From a checkpoint of a small image classifier: muon at rate 0.017.
Rows from block 3, named by matrix and row number. Rows with one number belong to one channel. Each number is 128 + 24 x the weight over its row's rms, rounded and kept within 0 to 255. All counts start at 0.
# convs0: first 3x3 conv (model.blocks.3.convs.0.weight, 64x64x3x3), inputs 6-11, a 3x3 kernel for each
# convs1: second 3x3 conv (model.blocks.3.convs.1.weight, 64x64x3x3, transposed), outputs 6-11, a 3x3 kernel for each
convs0.2 [127 145 142 127 161 156 139 128 109 177 154 149 152 131 107 124 128  86 115  85 123 117  92 116  94 106 145  89  95 111  85 100 112  84 107 106 137 172 115 137 156 121 115 130 178 109 114 158 117 122 180 120 148 154]
convs0.3 [ 92 119 178  90 100 171  94 101 149 141 114 114 121 103 105  96 111 129 103 117 115 167 151  99 131 148 130 155  96  81 150  91  76 103 116  91 127 121 113 119 143 147 134 115 125 127 112  88 145 155  87  99 120 109]
convs0.4 [172 153 128 105 109 108 131 136 128 109 113  86 156 145 111 176 150 161 100 114 160 105 134 123 107 150 131  67 147  64 139 142  85 141 127 112 161 139 127 122 143 134  81 122 148 152 115  95 114 109 101 106 113 144]
convs0.5 [137 138 119 135  99 156 131 110  94 133 102 104 128 108 123 120 115 169 164  98 142 116 133 113  91 146 110 131 132 150  99 144 145 149 171 145 105 121  93 130 126  91 150 104  82 144 118 102 109 108 114 117 111 136]
convs0.6 [126  89 174 151 123 138 107 147 147 118 119 144 129 131 120 101 149 129  83 115 171 147  91 147 145 115 125 154 104 138 159 101 100 139 126 133 115 133 119 121 141 129 134 124 108 125  92 108 150 109 126 107 128 164]
convs0.7 [118 101  92 136 117 124 145 143 146 130 119 105 114 112 148  70  79 142 101 111 130 136 126 144 133 114 109 108 139 110  95 137 155 121 162 143 152 124 154 127 146 153 118 147 144 115 193 152 102 148 130 144 131 132]
convs0.8 [121 136 124 128 127 138 142 129 116 106 135 159 141 122 134 117 113 137 113 100 100 132 106 130 117 108 149 159 154 166 135 143 136 106 111 120 125 124 115  92  84 113 112  93 133 137 144 131  92 140 127  96 147 164]
convs0.9 [127 121 126 125 119  96 130 111 134 146 137 138  95 115 121  47  79  86 127 101 109 189 133  99 138 137  98 131 130 168 110 137 173 123 136 133 118 129  63 130 149 123 144 104 109 107  93  85 109 126 116 111 113 139]
convs0.10 [190 145 103 152 188 115  96 156 125 127 122 127 110 124 111 142 140 134  93 113 124 135 172 154 140 135 145 187 120 132 160 127 135 160 145 118 133 128 145 146 150 137 112 157 160 141 118 112 133 149 145  94 105 124]
convs0.11 [119 121 118 138 152 114 167 186 143  92 108 102 121 145 148 128 157 173 139 126 159 126 122 154 133 113 120  91 102  96  74 112 132 101 123 120 147 124 148 149 129 130 108 129 136 111 130 174 143 122 143 118 123 134]
convs0.12 [107  90 153 136 135 126 116 144 141 146 133 114 131 152 117 141 155 121 116 134 105 132 170 127 129 144 138 119  76 101 156 107 116 152 179 148 111 130  95 124 121  82 138 112 109 100 118 140 127 151 146 117 143 140]
convs0.13 [155 120 136 171 123 125 171 144 103 164 108 123 143 117 147 134 121 166 112 115  96 114 118 103 126 129 118  91 112 101 101 108 137  76 106 145 170 125  99 143 141 138 159 146 152 114  92 141 121 103 127 163 114 114]
convs0.14 [156 138  92 167 105  97 124 117 119 139 126 128 116 136 129 134 161 162 162 119 153 152 137 146 123 135 150 119 102 127 102  99 121  99  76 101  88  90 125 122 119 144 145 119 151 164 121 130 131 134 164 102  95 134]
convs0.15 [ 73 105 169 102  95 122  90  86  85 170 127 116 176 127 148 110 107 122 103 120 148 101  94 123  96  86  96 172 133 125 103 129 149 134 148 157 111 112 136 131 155 151 129 139 147 140 117 104 120 113 100 141 140 123]
convs0.16 [ 95  95  92 150 146 132  94 117 127 146 120 150 139  95 112 122 126 130  93 134 140 126 148 146 112 111 138 116 125  98 133 109 113 102 135 126 123 112 119 152 155 122 133 157 141 132 124  96 136 167 157 102 105 112]
convs0.17 [152 150 132 127 127 116 111 129 162 120 129 112 134 135 123 156 142 167 147 103 125 155 130 153 133 150 146 114 107 115 169 173 150 153 137  96 126 117 125 111 135 156 132 122 179 118 143 133 125 144 123 103  87  67]
convs0.18 [125 123 144 137 118 138 144 112 141 174 158 118 133 123 116 165 130 117 107 118 101  90 126 134 123 126 134 148 148 104 124 129  84 133 143 104  91 123 109  88 114 119 118 148 135 145 115 121 188 148 121 194 136  66]
convs0.19 [113 133 149  89 106 113 120 118 111 129 113 130  82  98 162 112 135 180 116 146 117 148 109 118 155 115 114  77 102 169 138  79 137 137  93 124 133 135  82 149 115  95  98 105 125 131  90  79 151 105 110 127 128 111]
convs0.20 [ 89 134 146 105 145 167 135 152 107 115 121 122 101 140 119 141 139 115  95 162 129 117 154 128 151 161 122 116 147 122 154 128 146 125 123 146 101 140 101 107 138 109 137 123 107 155 121  89 170 129  80 156 133 111]
convs0.21 [117 143  90 147 110 104 133 131 114  82 122 135 132 153 123 138 167  85 169 142  97 150 120 140 123 102 127  99 130 110 151 137  95 172 125  93 124 120 160 129 134 141 153 158 135 157 148 174 135  76 136 112  84 145]
convs0.22 [150 117 108 127 105 105  77  77 110 133 135 103 148 137 111 150 122 114 134 137 165 101 135 130  99 118  99 178 161 156 167 172 144 119 141 124 122  89 108 117  95 129 104 113 133  91  83 176 134 119 148 152 161 148]
convs0.23 [132 145 159 124 125 129 128 164 159 105 141 154 121 133 104 138 105 115 122 109 130  95 113 141 112 127 128 138 130 112 123 102 104  98  97 157 102 129 129  89 122 141 115 144 133  75  76  93 127 122 138 176 154 149]
convs0.24 [166 143 103 151 151  88 136 134  99 140 108 123 114  90 121 139 123 134 139 118 112 133 127 126 117 100 130 112 109 137 100 168 118  95 120  98  84 121  96 148 121 131 147  94 130 126 110  93 136 134 117 158 143 131]
convs0.25 [184 146 137 138 166 135 144 115 126 144 132 141 121 110 141 100 127 151 135 106 100 116 102  80 111 125  96 125 120 114 125  87 153 130 107 169 130 132 141  93 122 111 105 141 117 113 107  88 101 154 141 129 117 110]
convs0.26 [135  81 110 112 112 135  55  99 163  97 107 164 120 130 152 144 145 148 120 102 142 104 138 141 133 150 127 125 139 104  83 109 112 120 123 146 134 112 113 163 117 119 143 125 102 105 124 128 124 144 148 127 155  92]
convs0.27 [143 114  92 122 106 115  82  72 106  86 111 142 136 124 128 145 157 117  96 145 103  98 103 122  87 100 101 135 144 149 170 138 129 133 105 124 153 140 120 135 160 155 129 151 157 169 117 116 153 129 137 116 111 135]
convs0.28 [118 138 119 148 128 108 134 141 137 121 133 127 123 130 121 138 135  85 162 141 139 116 146 129 110 112 111 130 156 132 143 127 125 158 101 117 141 152 103 156 123  87 167 124 114 173 125  96 148 122 125 150 148 117]
convs0.29 [107 167 140  92 143 169  82  89 135 137 155 159 145 129 147 127 113 132 124 136  97 163 124 102 115 105 115  95 101  88 116 135 108 150 174 159 154 107 121 127 102 108  82 106 149 160 138 142 142 113 150 124 111 133]
convs0.30 [126  78 114 139 137 170 154 142 188 177 146 133 119 143 122 115 126 101  97 141 137 100 156 130 107 162 131 170 196 118 151 123  84 127  88  78 168 135 148 126 107 147  99 117 117 165 138 131 132 139 108 118 133 115]
convs0.31 [138 112 158 141 115 118 147 169 124  95  91 116 121 140 137 165 126 122 121 128 134 119  90 131 127 101 145 158 104 148 114 115 136 116 113 180 117 138 200 128 121 132 130 134 108  89 124 129 107 132 128 124 139 136]
convs0.32 [111 127 113 109 142 116 166 100 154 129 123 102 106 146 116 116 169 103 118 143 116 130  99 137 131 124 140 130 128 117 125 123 135  81 151  97 112 137 133 111 177  94 111 145  79 105 146 162 161 120  70 141 121 116]
convs0.33 [112 130 139  99 122 144 125 112 153 115 121 124 121 149 159 112 130 143 111 118  94 170 150 138 174 156 156 115 128  99 129 128 115 131 150 139 118 101  84 149 122  91 165 133 101 159 151 119 120 140 103 107 117 132]
convs0.34 [ 98  87 160 113 146 174 115 126 145 121 145 125 132 126 138 110 115 164  64 145 182 117 155 142 135 146 144 121 134 127 117 119 149 134 111 111  82  90  93 115 142 101 123 132 115 171 135  76 145 132 110 106 118  91]
convs0.35 [141 143 118 108  98  86 114  99  89 130 153 135 148 134 114 124 132 120 157 129 109 163 150 154 152 174 175 133  98 126 121 130 181 142 171 160 131 118 114 120 145 111 150 116 148 129 148 156  98 127 138  80  92 123]
convs0.36 [119 166 103 104 123 139 125 117  98 121 111 161 133 112 113 154 130 143 134 133 134 141 132 136 139 109 121 115 161 145 144 162 132 166 122 130 118  91  91 151 134 118 120 176 151 129 146 172 128 129 153 141 163 157]
convs0.37 [146 122  73 142 124 127 136 162 146 130 123 162 153 122 136 149 111 108 110 120 114 131  86  96 134 101  96 163  93 106 184 136 102 171 154 153 155 127  92 147 107 114 144 112 121 134 127 138 129 137 143  98 109 108]
convs0.38 [120 142 170 163 113 149 177 119 102  91 122 141 118 110 141 101  80 123 167 146 132 135 119  83 134 138 106 141 112 122 137 116 113 120 142 148 108 127 136 142 141 191 172 135 162  88 118 152 103 125 133 123 148 108]
convs0.39 [147  88 104 170  93 104 141 124 112 141  97  88 116  97 109 142 117 112 131 143 167 116 147 145 126 122 131 145 124 116 158 129 113 139 111 112 131 142 162 134 130 141 121 144 100 113 148 147 100 157 154 101 128 151]
convs0.40 [173 124 123 123 126 145 135 139 143 105 150 146 117 138 114 161 110 122 134 142 147 161  95 169 140 116 142 125 132 166 116 122 143 115 112 152 154 115 136 143 147 123 114 118 121 142  99  89 135 123 108 140 135 124]
convs0.41 [146 119 163 161 146 136 136  96 110 117 127  92  94 118 113  97 127 127 154 115 133 130  87 162 148 133 158  78 106 111 104 118 109 134 151 162 112 124 117 102 134 115 101 121 150 133  85 137 124  82  91 123  98 128]
convs0.42 [165 134 122 117 109  92 136  92 116 173 169 157 184 170 108 142 122 116 140 143 118 107 151 139 109 108 169 101 148 126 135 122 110 128 123 128 110 122 135 116 134 140 146 154 123 111 113 128 108 149 120 133 145 107]
convs0.43 [157 132 153 142 164 151 133 158 158 103 149 127 106 121 109  92  96 134 147 130 127 137 125  91 141 118 110 144 121 109 120 105 120 118  90  85 133 127 171 137  87 152 128  98 117 132 119 147 138 113 161 175 111 117]
convs0.44 [141 123 124 132 105 117 148 139 165 113 106 129 137 122 111 138 109  96 155 144 152 109  99 140 137 127 127 135 136 167  81  91 113  92 105  98 148 124 129 147 127 107 126 106 122 143 136 122 112 101  90 133 113 124]
convs0.45 [133  74 107 159 133  68 147 150  82 158 155 141 151 152 160  91 152 180 157  93 112 127 146 104 130 131  93 146 102 123 124 102 140 136 148 153 134 156 127 149 146 147 156 158 122 177 148 105 135 134 118 130 129 109]
convs0.46 [131 110  93 141 116  93 174 134 106 114  95 121 120 101 133 144 139 166 106 157 129 103 158 143  97 156 158 127 127 111 114 115  80  98  91  80  96 121 120  90 109 107 109 138 136 148 157 126 155 134 111 149 159 135]
convs0.47 [136 145 136  94 125 134 133 122 149  67  52  85  62  81 105  79  84  95 159 126 139 129 129 139 165 141 151 133 109 147 123 124 102 120 113  99 135 160 174 113 123 131 137 140 138  88 113 135 131 126 112 162 144 108]
convs0.48 [105 121  93 152 173 191 144 127 116 122  97 124 144  92 129 127  94 107 140 119 117 139 132 116 132  89 101 105 112 120 134 108 120 173 125 153 153 111 156 141 138 143 119 147 142 151 135 138 126 132 130 123 129 109]
convs0.49 [146 134 130 105 118 122 128 142 118  98 125 147 101 168 137  99 134 125  95 115 157  71  96 105 111 134 107  89 113  99 112 132 122 155 140 140 135 123 133 155 109 105 114  95 108 114 141 133 116 123 127 115 121 138]
convs0.50 [139 178  95 102 127 115  88  79 107  96 104 117  76  97 125 127 159 159 169 114 115 158  99 146 127 100 124 100  90  95 148  99 137 156 116 143 183 148 132 165 158 124 131 133 136 120  92  97 171 121  91 140 140 105]
convs0.51 [128 135 167 116 126 103 131 148 117 122 141  98 161 137  94 151 141 116 104 114 161 148 118 153 136 114 149 151 139  92 155 121  88 138 136 118 139 120  96 156 127 137 158 139 136 143 130 162 131 157 188 126 157 141]
convs0.52 [ 98 132 181 107 106 113 115 103 113 117 138 123 120 101 119 132 127 105 114 110 151 115 135 144 134 141 152 165 139 126 119 127 151  85 122 132 127 107 112 128 131 151 144 147 135 147 142 102 139 163 136 148 154 143]
convs0.53 [143 153 132 122 151 140 105 138 146 101 134 125  85 121 104 122 118 128 124 132 143 124 141 142 132 123  96 123 138 149 150 118 106 127 138 147 119 141 134 143  96  88 119  99  92  97 136 140  94 102 107 110 113  94]
convs0.54 [170 150 105 118 173 102 117 135 186 119 131 140 122 143 140 101 115 140 146 167 139 103 161 110 116 147 101 144 145 140 138 105 118 131 108 139  83  89  98 119 110  98 105 152 125 140 136 111 135 131 146 157 162 122]
convs0.55 [169 127 120  93 101 116  74  76  78 187 133 127 117 101 147  71  93 143 150 102  89 147 120 118 118 112 115 110 110 155  95 108 157 113  84 128 117 163 148 114 114  96 125 125  88 114 130 102 124 113  85 135 120  99]
convs0.56 [127 141  98 148 144 104  93 123 126 153 143 101 106 119 114 121 111  88 143 132 141  94 133 148 107 128 154 143 150 155 141 139 137 110 140 125 128 155 131 121  98 137 142 105 122 110 117  96 127 126 110 126 131 117]
convs0.57 [ 93 195  96 100 146 128 151 132 118 151 149 131 130 109 133 111  92 146  98 155 106  95 157 116 135 121 124 107 113 121 112 126 143 147 130 130 135 143 141 125 144 133 113 137 129  96 113 180 103 113 125 127 138 122]
convs0.58 [130 163 130 155 109 123 115 160 105 169 151 122 124 130 149 130 124 126 113  96 120 165 131 122 108 107 165 152 122 116  96 110 153 123 140 137 100 125 121 121 118 131 145 129 121 133 148 165  99 134 140 102 100 139]
convs0.59 [136 149 134 132 131 125 108 106  87 118 124 120 110 158 153 149 182 140  88 145 130 138 146 137 126 120 123  90 113  74 103  77  84 136 132 147 120  83 124 141 104 131  86 113 137 145 105  96 148 107 125 154 151 173]
convs0.60 [106 100 123 163 151 121 141 137 102 112 110 124 160 137 107 166 143 108 117 178 131  85 150 137 102 113 115 101  97 102 117 108 149 118 111 160 101 162 149 121 139 142 117 150 135  87 125 105 138 130 127 127 150 144]
convs0.61 [148 131 149 101 149 169 126 136 146 129 123 128 116 136 149 144 141 164 172 192 133 164 140 119 161 104  86 167 146 133 135 129 133 137 130 122 141 176 168 134 145 120 135 123  88 102 101 114  88  90 130  93 118 150]
convs0.62 [123 107 147 101 138 132 125 129  96 153  76 157 106 126 172 112 149 129 132 105  83 133 144 118 112 146 124 137 105 161  84 150 112 110 123 131 122 147 105 124 108 113 134  96 147 137 167  91 117 137 152 128 146 143]
convs1.2 [ 89  93 117  75  89 111 104  92  80 111 138 141  97 134 136  81 110 109 154 131  90 151 160 108 161 154 136 169 121 124 118  97 141 148 126 151 178 157 134 189 129 112 164 116 136 165 165 129 131 137 133 143 150 117]
convs1.3 [101 118  91 140  99 106 130 125 129 119 162 124  97 141 112  84 139 134  87 107  98 158 148 123 182 181  97 140 117 152 146 120 166 109 134 148 125 108 139 109 130 151 133 121 166 114 108 139 132 109 123 122 114 142]
convs1.4 [123 131 141 100 142 112 112 113 145  84 119 152  99  95 123 103 121 117  86 122 107 125 127 111 108 147 105  94 126 168 126 153 170 146 132 184 176  87  73 154  99 104 149  91 145 159 104 116 112 102 113 116 121 130]
convs1.5 [136 118 145  83 136 107 151 126 154 154 174 120 136 164 130 122 169 123 115 113 102 121 127 144 104 136 150 118 111 105 125 122 103 152 138 155 145 158 167 174 154 164 132 135 201 133 140 163 124 102 110 115 112 146]
convs1.6 [ 95 198 102 199  94 197 148 170 152 119 103  98 136  92 104  89 104 117 105 132 104 132 113  79 108 123 116 126 158 127 125 116 104 113 107 113 111 111 166 103 101 130 120 119 122 126  94 126 133  93  90 137 118 126]
convs1.7 [172 161 124 147 118 147 103 114 121 109 119 135  87  93 130  93 126 135 114 132  92 174 144 121 159 136  99 105 138 121 117 155 135 143 146 154 103 157 175 119 168 189 148 180 173 125 141 146 121 155 142 108 125 135]
convs1.8 [134 121 118 113  92 128 127 127 132 135 130 130 141 114  86 137 100  89 150 140 131 147 141 114  94 115 130 113 110 104 119 115  85 113  96  93 143 103 126 103 103 116 115 102 120 108  93  99 134 106 124 114 104 113]
convs1.9 [128 115 109 141 149 102 160 153  95  95 116 130 101 120 110 106 138 155 128 132 165  86 124 144 116 151 125 125 102  79 112 120 144 129 160 157 102 110 107  99  91 105 140 124 111 118 118 116 118 101 143 125 113 117]
convs1.10 [148 163 100 115 130 158  90 114 161  88 103  98 126 102 107 102 106 102  98 116 122 110 101 150 139  97 110 144 111 133 119 101 119 135 128 118 125 105 119 128 119 119 120 129 134  94 119 126 106 120 120 138 143 130]
convs1.11 [131 104 138 171 136 104  89 127  93 145 138 155 158 129 129 111 120 123 128 139 110 114 157 153 118 154 115 181 146 109 176 155 112 170 105  85  74 141 143  96 131 142 102 137 160 129  88 143 141 138 141 123 149 155]
convs1.12 [132 113 139 155 122  85 154 101 100 145 117  77 149 156 164 125 125 154 146 138 126 131 145 133 103 111 126 128 121 169  94 115 138 115 120 106 117 133 116 151 100 122 151 104 122 166 117  89 131 130  91 113 128 116]
convs1.13 [114 127 122 101 143 116 118 113 119 145 128 115 155 107 102 120 103  87  84  84  98 140 128 109 151 141 144 125 108 136 105 122  96 156 128 102 124 141 124 113 127 139 104 119 131 100 110 139  94 126 118 114 121 154]
convs1.14 [108 119 133 125 149 127 102 106 135 102 140 171 105 106 128 128 113  89  83 130 152  59  83 159  37  73 132 176 145 144 133 132 111  90 105 126 160 139 104 181 129  80 161 100  72 143 153 121 154 134 100 119  90 107]
convs1.15 [106 107 112 139 110 117 158 149 115 117 110 111 147 171 128 145 123 125  88 116 128 128 118 134 131 132 140  80 110 128  80 124 140 119 148 147 111 116 108 118 109 107 133 118 116 192 170 155 151  97  93 114 100  90]
convs1.16 [137 169 143  64 122  94 125 143 147 129 128 158 149 120 148 118 141 151 146 108 111 115 135 126 137 115 138 125 125 145  90 102 127 110 118 132 153 110 118 145 124 114 184 131  89 183 152 117 147 149 148 196 164 162]
convs1.17 [130 117 128 125 110 107 138 160 120  96 103 137 119 111 133 170 152 127 128 125 102 134 125 116 108 109 131  90 101 117 116  90 114 140 102 102 127 104 120 123 109 105 145 131  75 180 137  86 164 137  95 186 119 110]
convs1.18 [113 149 144 115 123 123 127 110 131  98  97 112  95 130 119 136 129 133 126 111  98  95  83  87  89  79  94 110 127 155 129 133 154 112 130 129 125 112 115 130 147 140 146 127 130 146 112 122 126 124 100 118 127 116]
convs1.19 [180 110 174 121 130 140  86 100 146 142 121 118 131 175 145 119 151 120 127 113 111 109 106 113 131 144 160 107 101  67 108 126 120 140 167 131  89 126 166 124 154 164 146 156 143 122 167 162 109 124 109  89  96  84]
convs1.20 [151 146 132 119 101 102 142 137  98 138 136 150 122 117 111 132 103 140 128 147  98 176 157 131 141 145 127 134 150 150 170 169 106 123 105  99 106 120 140  92 122 167 113 165 169 127 121 123 120 112  98 113 150 112]
convs1.21 [120 135 164 107 113 145 116  87  96 143 113 123 115  90 115  84  92 110  98 109 100 123 120 138 142 187 161  92 133 176 106 156 135 113 137 143 137 100 147 114 128 144 111 133 156  84  98 110  78  86  87  67  87 118]
convs1.22 [147 105 145 141 106 104 178 127 125 170 122 142 108 111 154 136 147 180 122 116 122 106 119 115 113  91  95 124  88 151 100  98 133  80 130 155 146 121 101 153  91  99 154  89 101 177 115 123 142 139 130 132 108 123]
convs1.23 [123  98 125  78 107 150 109 112 114 135 113  73 147 122 130 179 178 172 107 129 165 116 123 126  93  61 142 156 133  84 173 152 102 139 119 130 127  90 139 126 120 101 148 131 103 152 187 157 109 143 119 100 103 116]
convs1.24 [140 138 116 120 139 151 100 107 149 108 134 119 137 115 105  95 106 138 145 134 108 128 161 137 125 179 133 138 162 120 174 122 150 150 152 161 102 157 148 110 143 139 108 123 150 108 100 110 102 102  98 114  95 103]
convs1.25 [147 127 149 125 126 134 148 102 110 143 133 145 119  90 118 106  88  73  77 102 118  97  68 123 135  99 110 128 144 146 100 141 113  76 122 109 116 115 138 131 160 169 155 137 163 126 111 141 139 124 105 140 107  74]
convs1.26 [120  57  85 128 132 114 150 109 132 107 117 111  89 140 138 150 182 167 134 130 123 150 162 101 104  96 137 188 197 137 140 136 114 117 108  98  94 135 195 115 150 159 123 139  87 118 124 157 118 130 149 115  90 111]
convs1.27 [ 91  95 130  90  78 121 118 117 126 118 127 135 151 149 118 154 146 143 182 155 139 129 122 159 107 136 135 130 106  87 100 127 109 122 143 139 156 130 139 155 131 137 113 111 146  91 115 123  69  84 129 106 127 167]
convs1.28 [160 153 162 128 116 129 165 127  96 145 143 164 162 143 170 155 173 129 168 171 124 149 138  93 152 166 104 101 132  90 130 110 126 187 177 137 116 117 147 125 140 138 129 143 141 155 132 110 148 157 108 114 118  66]
convs1.29 [145  71 155 141 134 135  75 155 159 120 150 133  97 158 136 105 117 142 150 140 123 144 127 137 118 146 150 178 149 159 164 166 121 152 123  72  96 143 163 109 130 152 104 120 165 149 164 154 130 147 114 108  91  73]
convs1.30 [106 143 131 130 133 169 129 134 146 102 118  99 105 143 112 123 144 136 129 109 116 137 148 113 178 132 118 109 103 103  86 108 165 127 140 172 124 127 129 103  96 100 101  96 114 139 142 118 130 109 117 115 134 103]
convs1.31 [ 76 142 149 108 147 154  71 145 168 146 123 111  98 103 100 114 111 128 118 169 152 163 145 176 171 146 145 123 167 162 126 164 125 140 128 126 120 150 164 147 166 166 144 179 158 115 145 134 129 114 121  89 110 123]
convs1.32 [ 90 120 104 132 172 128 107 139 122 105 128 149 133 153 153 121 154 159  87 114 135 114 179 141 169 135 169 193 129 141 133 177 114 147 117 116 110 108 150 171 115 145 138 136 128 152 159 150 118 167 153  98 134 182]
convs1.33 [136 125  66 153 141  99 105 108 127 135 105 154  90 117 102 121 143 102 135 135 151 144 137 151 116 141 134 122 165 168 122 119 134  85  83  98 107 144 128 109 120 131  98 105  87  98  96  94 111  96 110 107 103 122]
convs1.34 [156 118 111 137 125  92 116 142 137 125 124  93 135 111  82 129 120 139 127 137 127 168 120 120 136 105  91 142 128 146 166 145  94 155 139 111  89 143 165  94 104 156 109 113 132  79  66 113  64  91 109  97 131 146]
convs1.35 [108 119 131  94 139 149 163 148 124  66 126 133 102 146 142 154 133 133 118 149 121 107 142 119 147 111 121 152 145 144 146 155 139 156 124 137  95 107 130 131 110 143 125 127 142 112  96 120 117 111 134 130 114 164]
convs1.36 [116 143 100 120 122 108 134 120 133 100  96 125 111 115 161 122 133 150 135 143 134 113  78  99 101  87 131 111 121 129  92  95 127 102 132 156 146 126 130 137 133 117 135 107 120 128 109 113 120  79  78 116 106 100]
convs1.37 [ 96 115 135 147 140 180 134 154 169 115 102 117 129 145 125 148 143 108 129 141 121 122 158 128 121 121 144 111 122 148 103 127 146 139 127 160 102  90 148 108  68 115 111  64 122 166 129  88 141 131  96 143 141 140]
convs1.38 [134 124 104 153 144 162 166 162 172 152 155 149 136 168 126 119 124  82 128 128 115 106 104 106 106 150 127 178 142 118 165 165  91 164 150 111  95 136 149 100 129 109 106 120 106 119 117 134 148  93 118 126 124  95]
convs1.39 [143 146 125 113 151 154 114 149 154 112  97 134 109 108 123 118 138 125 119 115 126 123 114 102 119 118 120 147 142 110 144 111 137 125 156 160 150 201 149 156 182 147 139 157 141 160 157 137 101 110  88  77  92  84]
convs1.40 [162 157 184 106 171 139 125 133 134 125 128  92 142  97 131 115 110 158 106  88  99 137 119  65 147 132 131 126 122 126 112 138  98 124 101  83 127 130 130 102 154 137  92 167 136 135 168 185 107 143 143 118 148 133]
convs1.41 [123 143 115 141 147 111 179 132 111 141 118 113 128 125 155 170 159 160  96 110 128 111  91 120 141 116 129 112  97 107 134 112 111  97 104 123 134 118 115 151 153 102 132 104 100 107 181 149 154 170 122 145 118  78]
convs1.42 [135 151 132 111 106 142 129  85  91  91  98 104  99 102 125 141 149 152  94 107  78 147 125 126 165 149  89 115 132 128 141 108 115 144 140 141 109 125 126 138 149 153 147 157 139 161 128 128 113  83 125 128 120 152]
convs1.43 [189 100 110 116 165 156 127 179 151 107  97 111 108 111 118 106 115 114 113 139 147 109 117 149 115 136 117 169 160 146 154 118 128 149 118 138  98 115 131 116 126 127  96 114 128 124 108 125  83  84  88  82  76  94]
convs1.44 [110 102 161 128 123 120 137 122 124 107  86  91  95  69 102 133 153 156 110 124 125 123 153 112 135 171 123 127 106  78 113  99 143  85  82 136  86 132 127 103 105 114 136 115 130 120 112  82 116 114  92 149 139 110]
convs1.45 [162  73  91 126 163  85 159 145 118 168 125 125 170 136 109 177 153 147 138 147 125 107 147 109 113 118 107 140 138 127 132 132 116 120 100 133 171 114 116 160 148 121 143 123 117 150 147 159 125 128 141 143 115 126]
convs1.46 [135 115 133 137 122 159 128 110 117 164 172 137 146 144  94 138  96 117 179 136 144 131 165 160 103 137 144  68 112 167  87 149 176 113 147 140 111 128 127 132 110 127 108 111 112 155 134 132 152 135 159 116 136 163]
convs1.47 [184 138 175 143 135 113 127 111 110 145 103  91  98  82  86  86 102 132 129  87  54 169 140  76 167 155  97 145 106 110 142  73 118  83 103 154 136 145 142 140 153 162 137 146 143 172 148 186 155 130 145 120  91 102]
convs1.48 [144 141 117  99 109  97 184 161 127 128 125 139 141 124 145 155 124 142 134 146 139 134 153 137 139 147 105 120 125 144 112 154 126 114 136 125 134 100 106 126 140  87 115 128  99  86 100 100 117 130 100 172 180 142]
convs1.49 [112  81  91 103 121 122 101 148 141 133 146  97 149 153 136 158 182 123 135 130 145 121 131 152  79  92 131  93 118 131 116 128 104 134 151 118  95 112 114 114 111 121 123 150 137 123 128 170 139 122 136 150 129 110]
convs1.50 [165 138 167 166 161 125 150 136 131 119 123 110 134 108 120 131 138 148  69  69 116  62  98  98 134 144 115 112 146 125 107 139 141 157 144 144 109 128 130 105 124 125  90 138 133 152 134  99 132 112 102 145 105 110]
convs1.51 [ 89 109 117 139 156 122 139 143 108 116 106 147 104 100 115 118 102 147 105 125 115 148 150  91 209 146 126 122 117 153  92 125 162 106 125 143 156 156 140 142 146 105 115 104  95 141 117 119 149 101 117 106 140 112]
convs1.52 [128 103 123 133 154 102  77 119  95 152 119 101 147 127 132 124 112 146 130 118 139 130 128 167 104 120 141 119 125 121 135 129 135 119  80 103 146 164  98 148 114 106 135 151 121 140 138 126 112 157 141  97 135 167]
convs1.53 [140 140 159 109 155 134 117 119 157 135 117 113 123  86 126 114 106 123  70 125 143  99 100 127  83  98 138 126 123 132 135 131 115 120 173 108 140 143 150 111 125 149 112 113 130 129 131 116 118 126 106 151 133 114]
convs1.54 [145 168 148 179 158 142 167 158 185 120 143 165 114  91 130  78 103 126 165 143 140 207 132 115 195 127 139 162 140 131 117 125 133 113 122 129  93  99 125 130 113 150 110 104 148  93 103 100  96  86  72 127 109  66]
convs1.55 [105 164 130 146  88 132 145 163 101 138 130 126 170 149  94 181 124 131 108 122 134 107 154 140 120 122 125 141 149 166 111 118 135 126 125 127 147 112 132 128 119 133  81 112 113 139 128 117 141 123 129  85 127 138]
convs1.56 [ 99 130  96 138 127  96 162 143 148 114 103 122 107 141 116 118 130 136  99 126 155  87 105 161 130 141 161  99 149 140  99 152 145 106 156 126 127 122 101 102 106 106  92 101 113 122 129 150 123 122 135 105 143 129]
convs1.57 [144 105 179 154 159 128  99 138 127 124 172 127 163 159 122 134 116 106 122 121 125 130 144 150 141 134 160 142 176 115 144 130 103 109 121  63 114 115 139 128 113 129  97 123 116  98 105  89 120 103  82 115  98 134]
convs1.58 [123 140 127 173 137 129 183 147 122 133 110 102 136 131 119 124 134 153 110 120 145 116 108 111 158 141 154 106  82 106  84 107 105 130 121 112 142 127 122 153 130 117 135 143 125 125 130 112 152 132 129 121 111 125]
convs1.59 [126 143 119 160 110 118 155 139 144 146 153 149 160 178 142 165 149 114  78 116 124 138 119 146 144 132 140 121 111  62 145  89  77 143  80  98 139 129 120 138 131 119 119 114 106 138 115 112 124 122  88 155 157 103]
convs1.60 [116 134 129 105 105 113 131 159 132  93  90  96 105 102 110  98 135 141 121 129 134 158 126 114 168 109 138 153 148 139 131 110 145 126 110 133 129 156 158 145 159 137 151 144 103 160 101 110 137 111  90 124 112 116]
convs1.61 [149 148 123 147 131  91 152 168 143 103 110  97 136 128 114  83 120 113 118 133 147 114 139 153  69 106 130 120  89 130 101 107 155 137 132 143 101 104  74 104 102  91  97 122 126 109 148 161 101 140 133 130 158 122]
convs1.62 [133 105 112 110 102  82 133 100 125 162 149 145 144 144 126 145 156  99 123  85 113 109 134 153 160 154 163 139 144 135 180 141 134 134 125 104 111 146 124 112 130 138 111 117 139 154 133 142 129 160 119 133 130 155]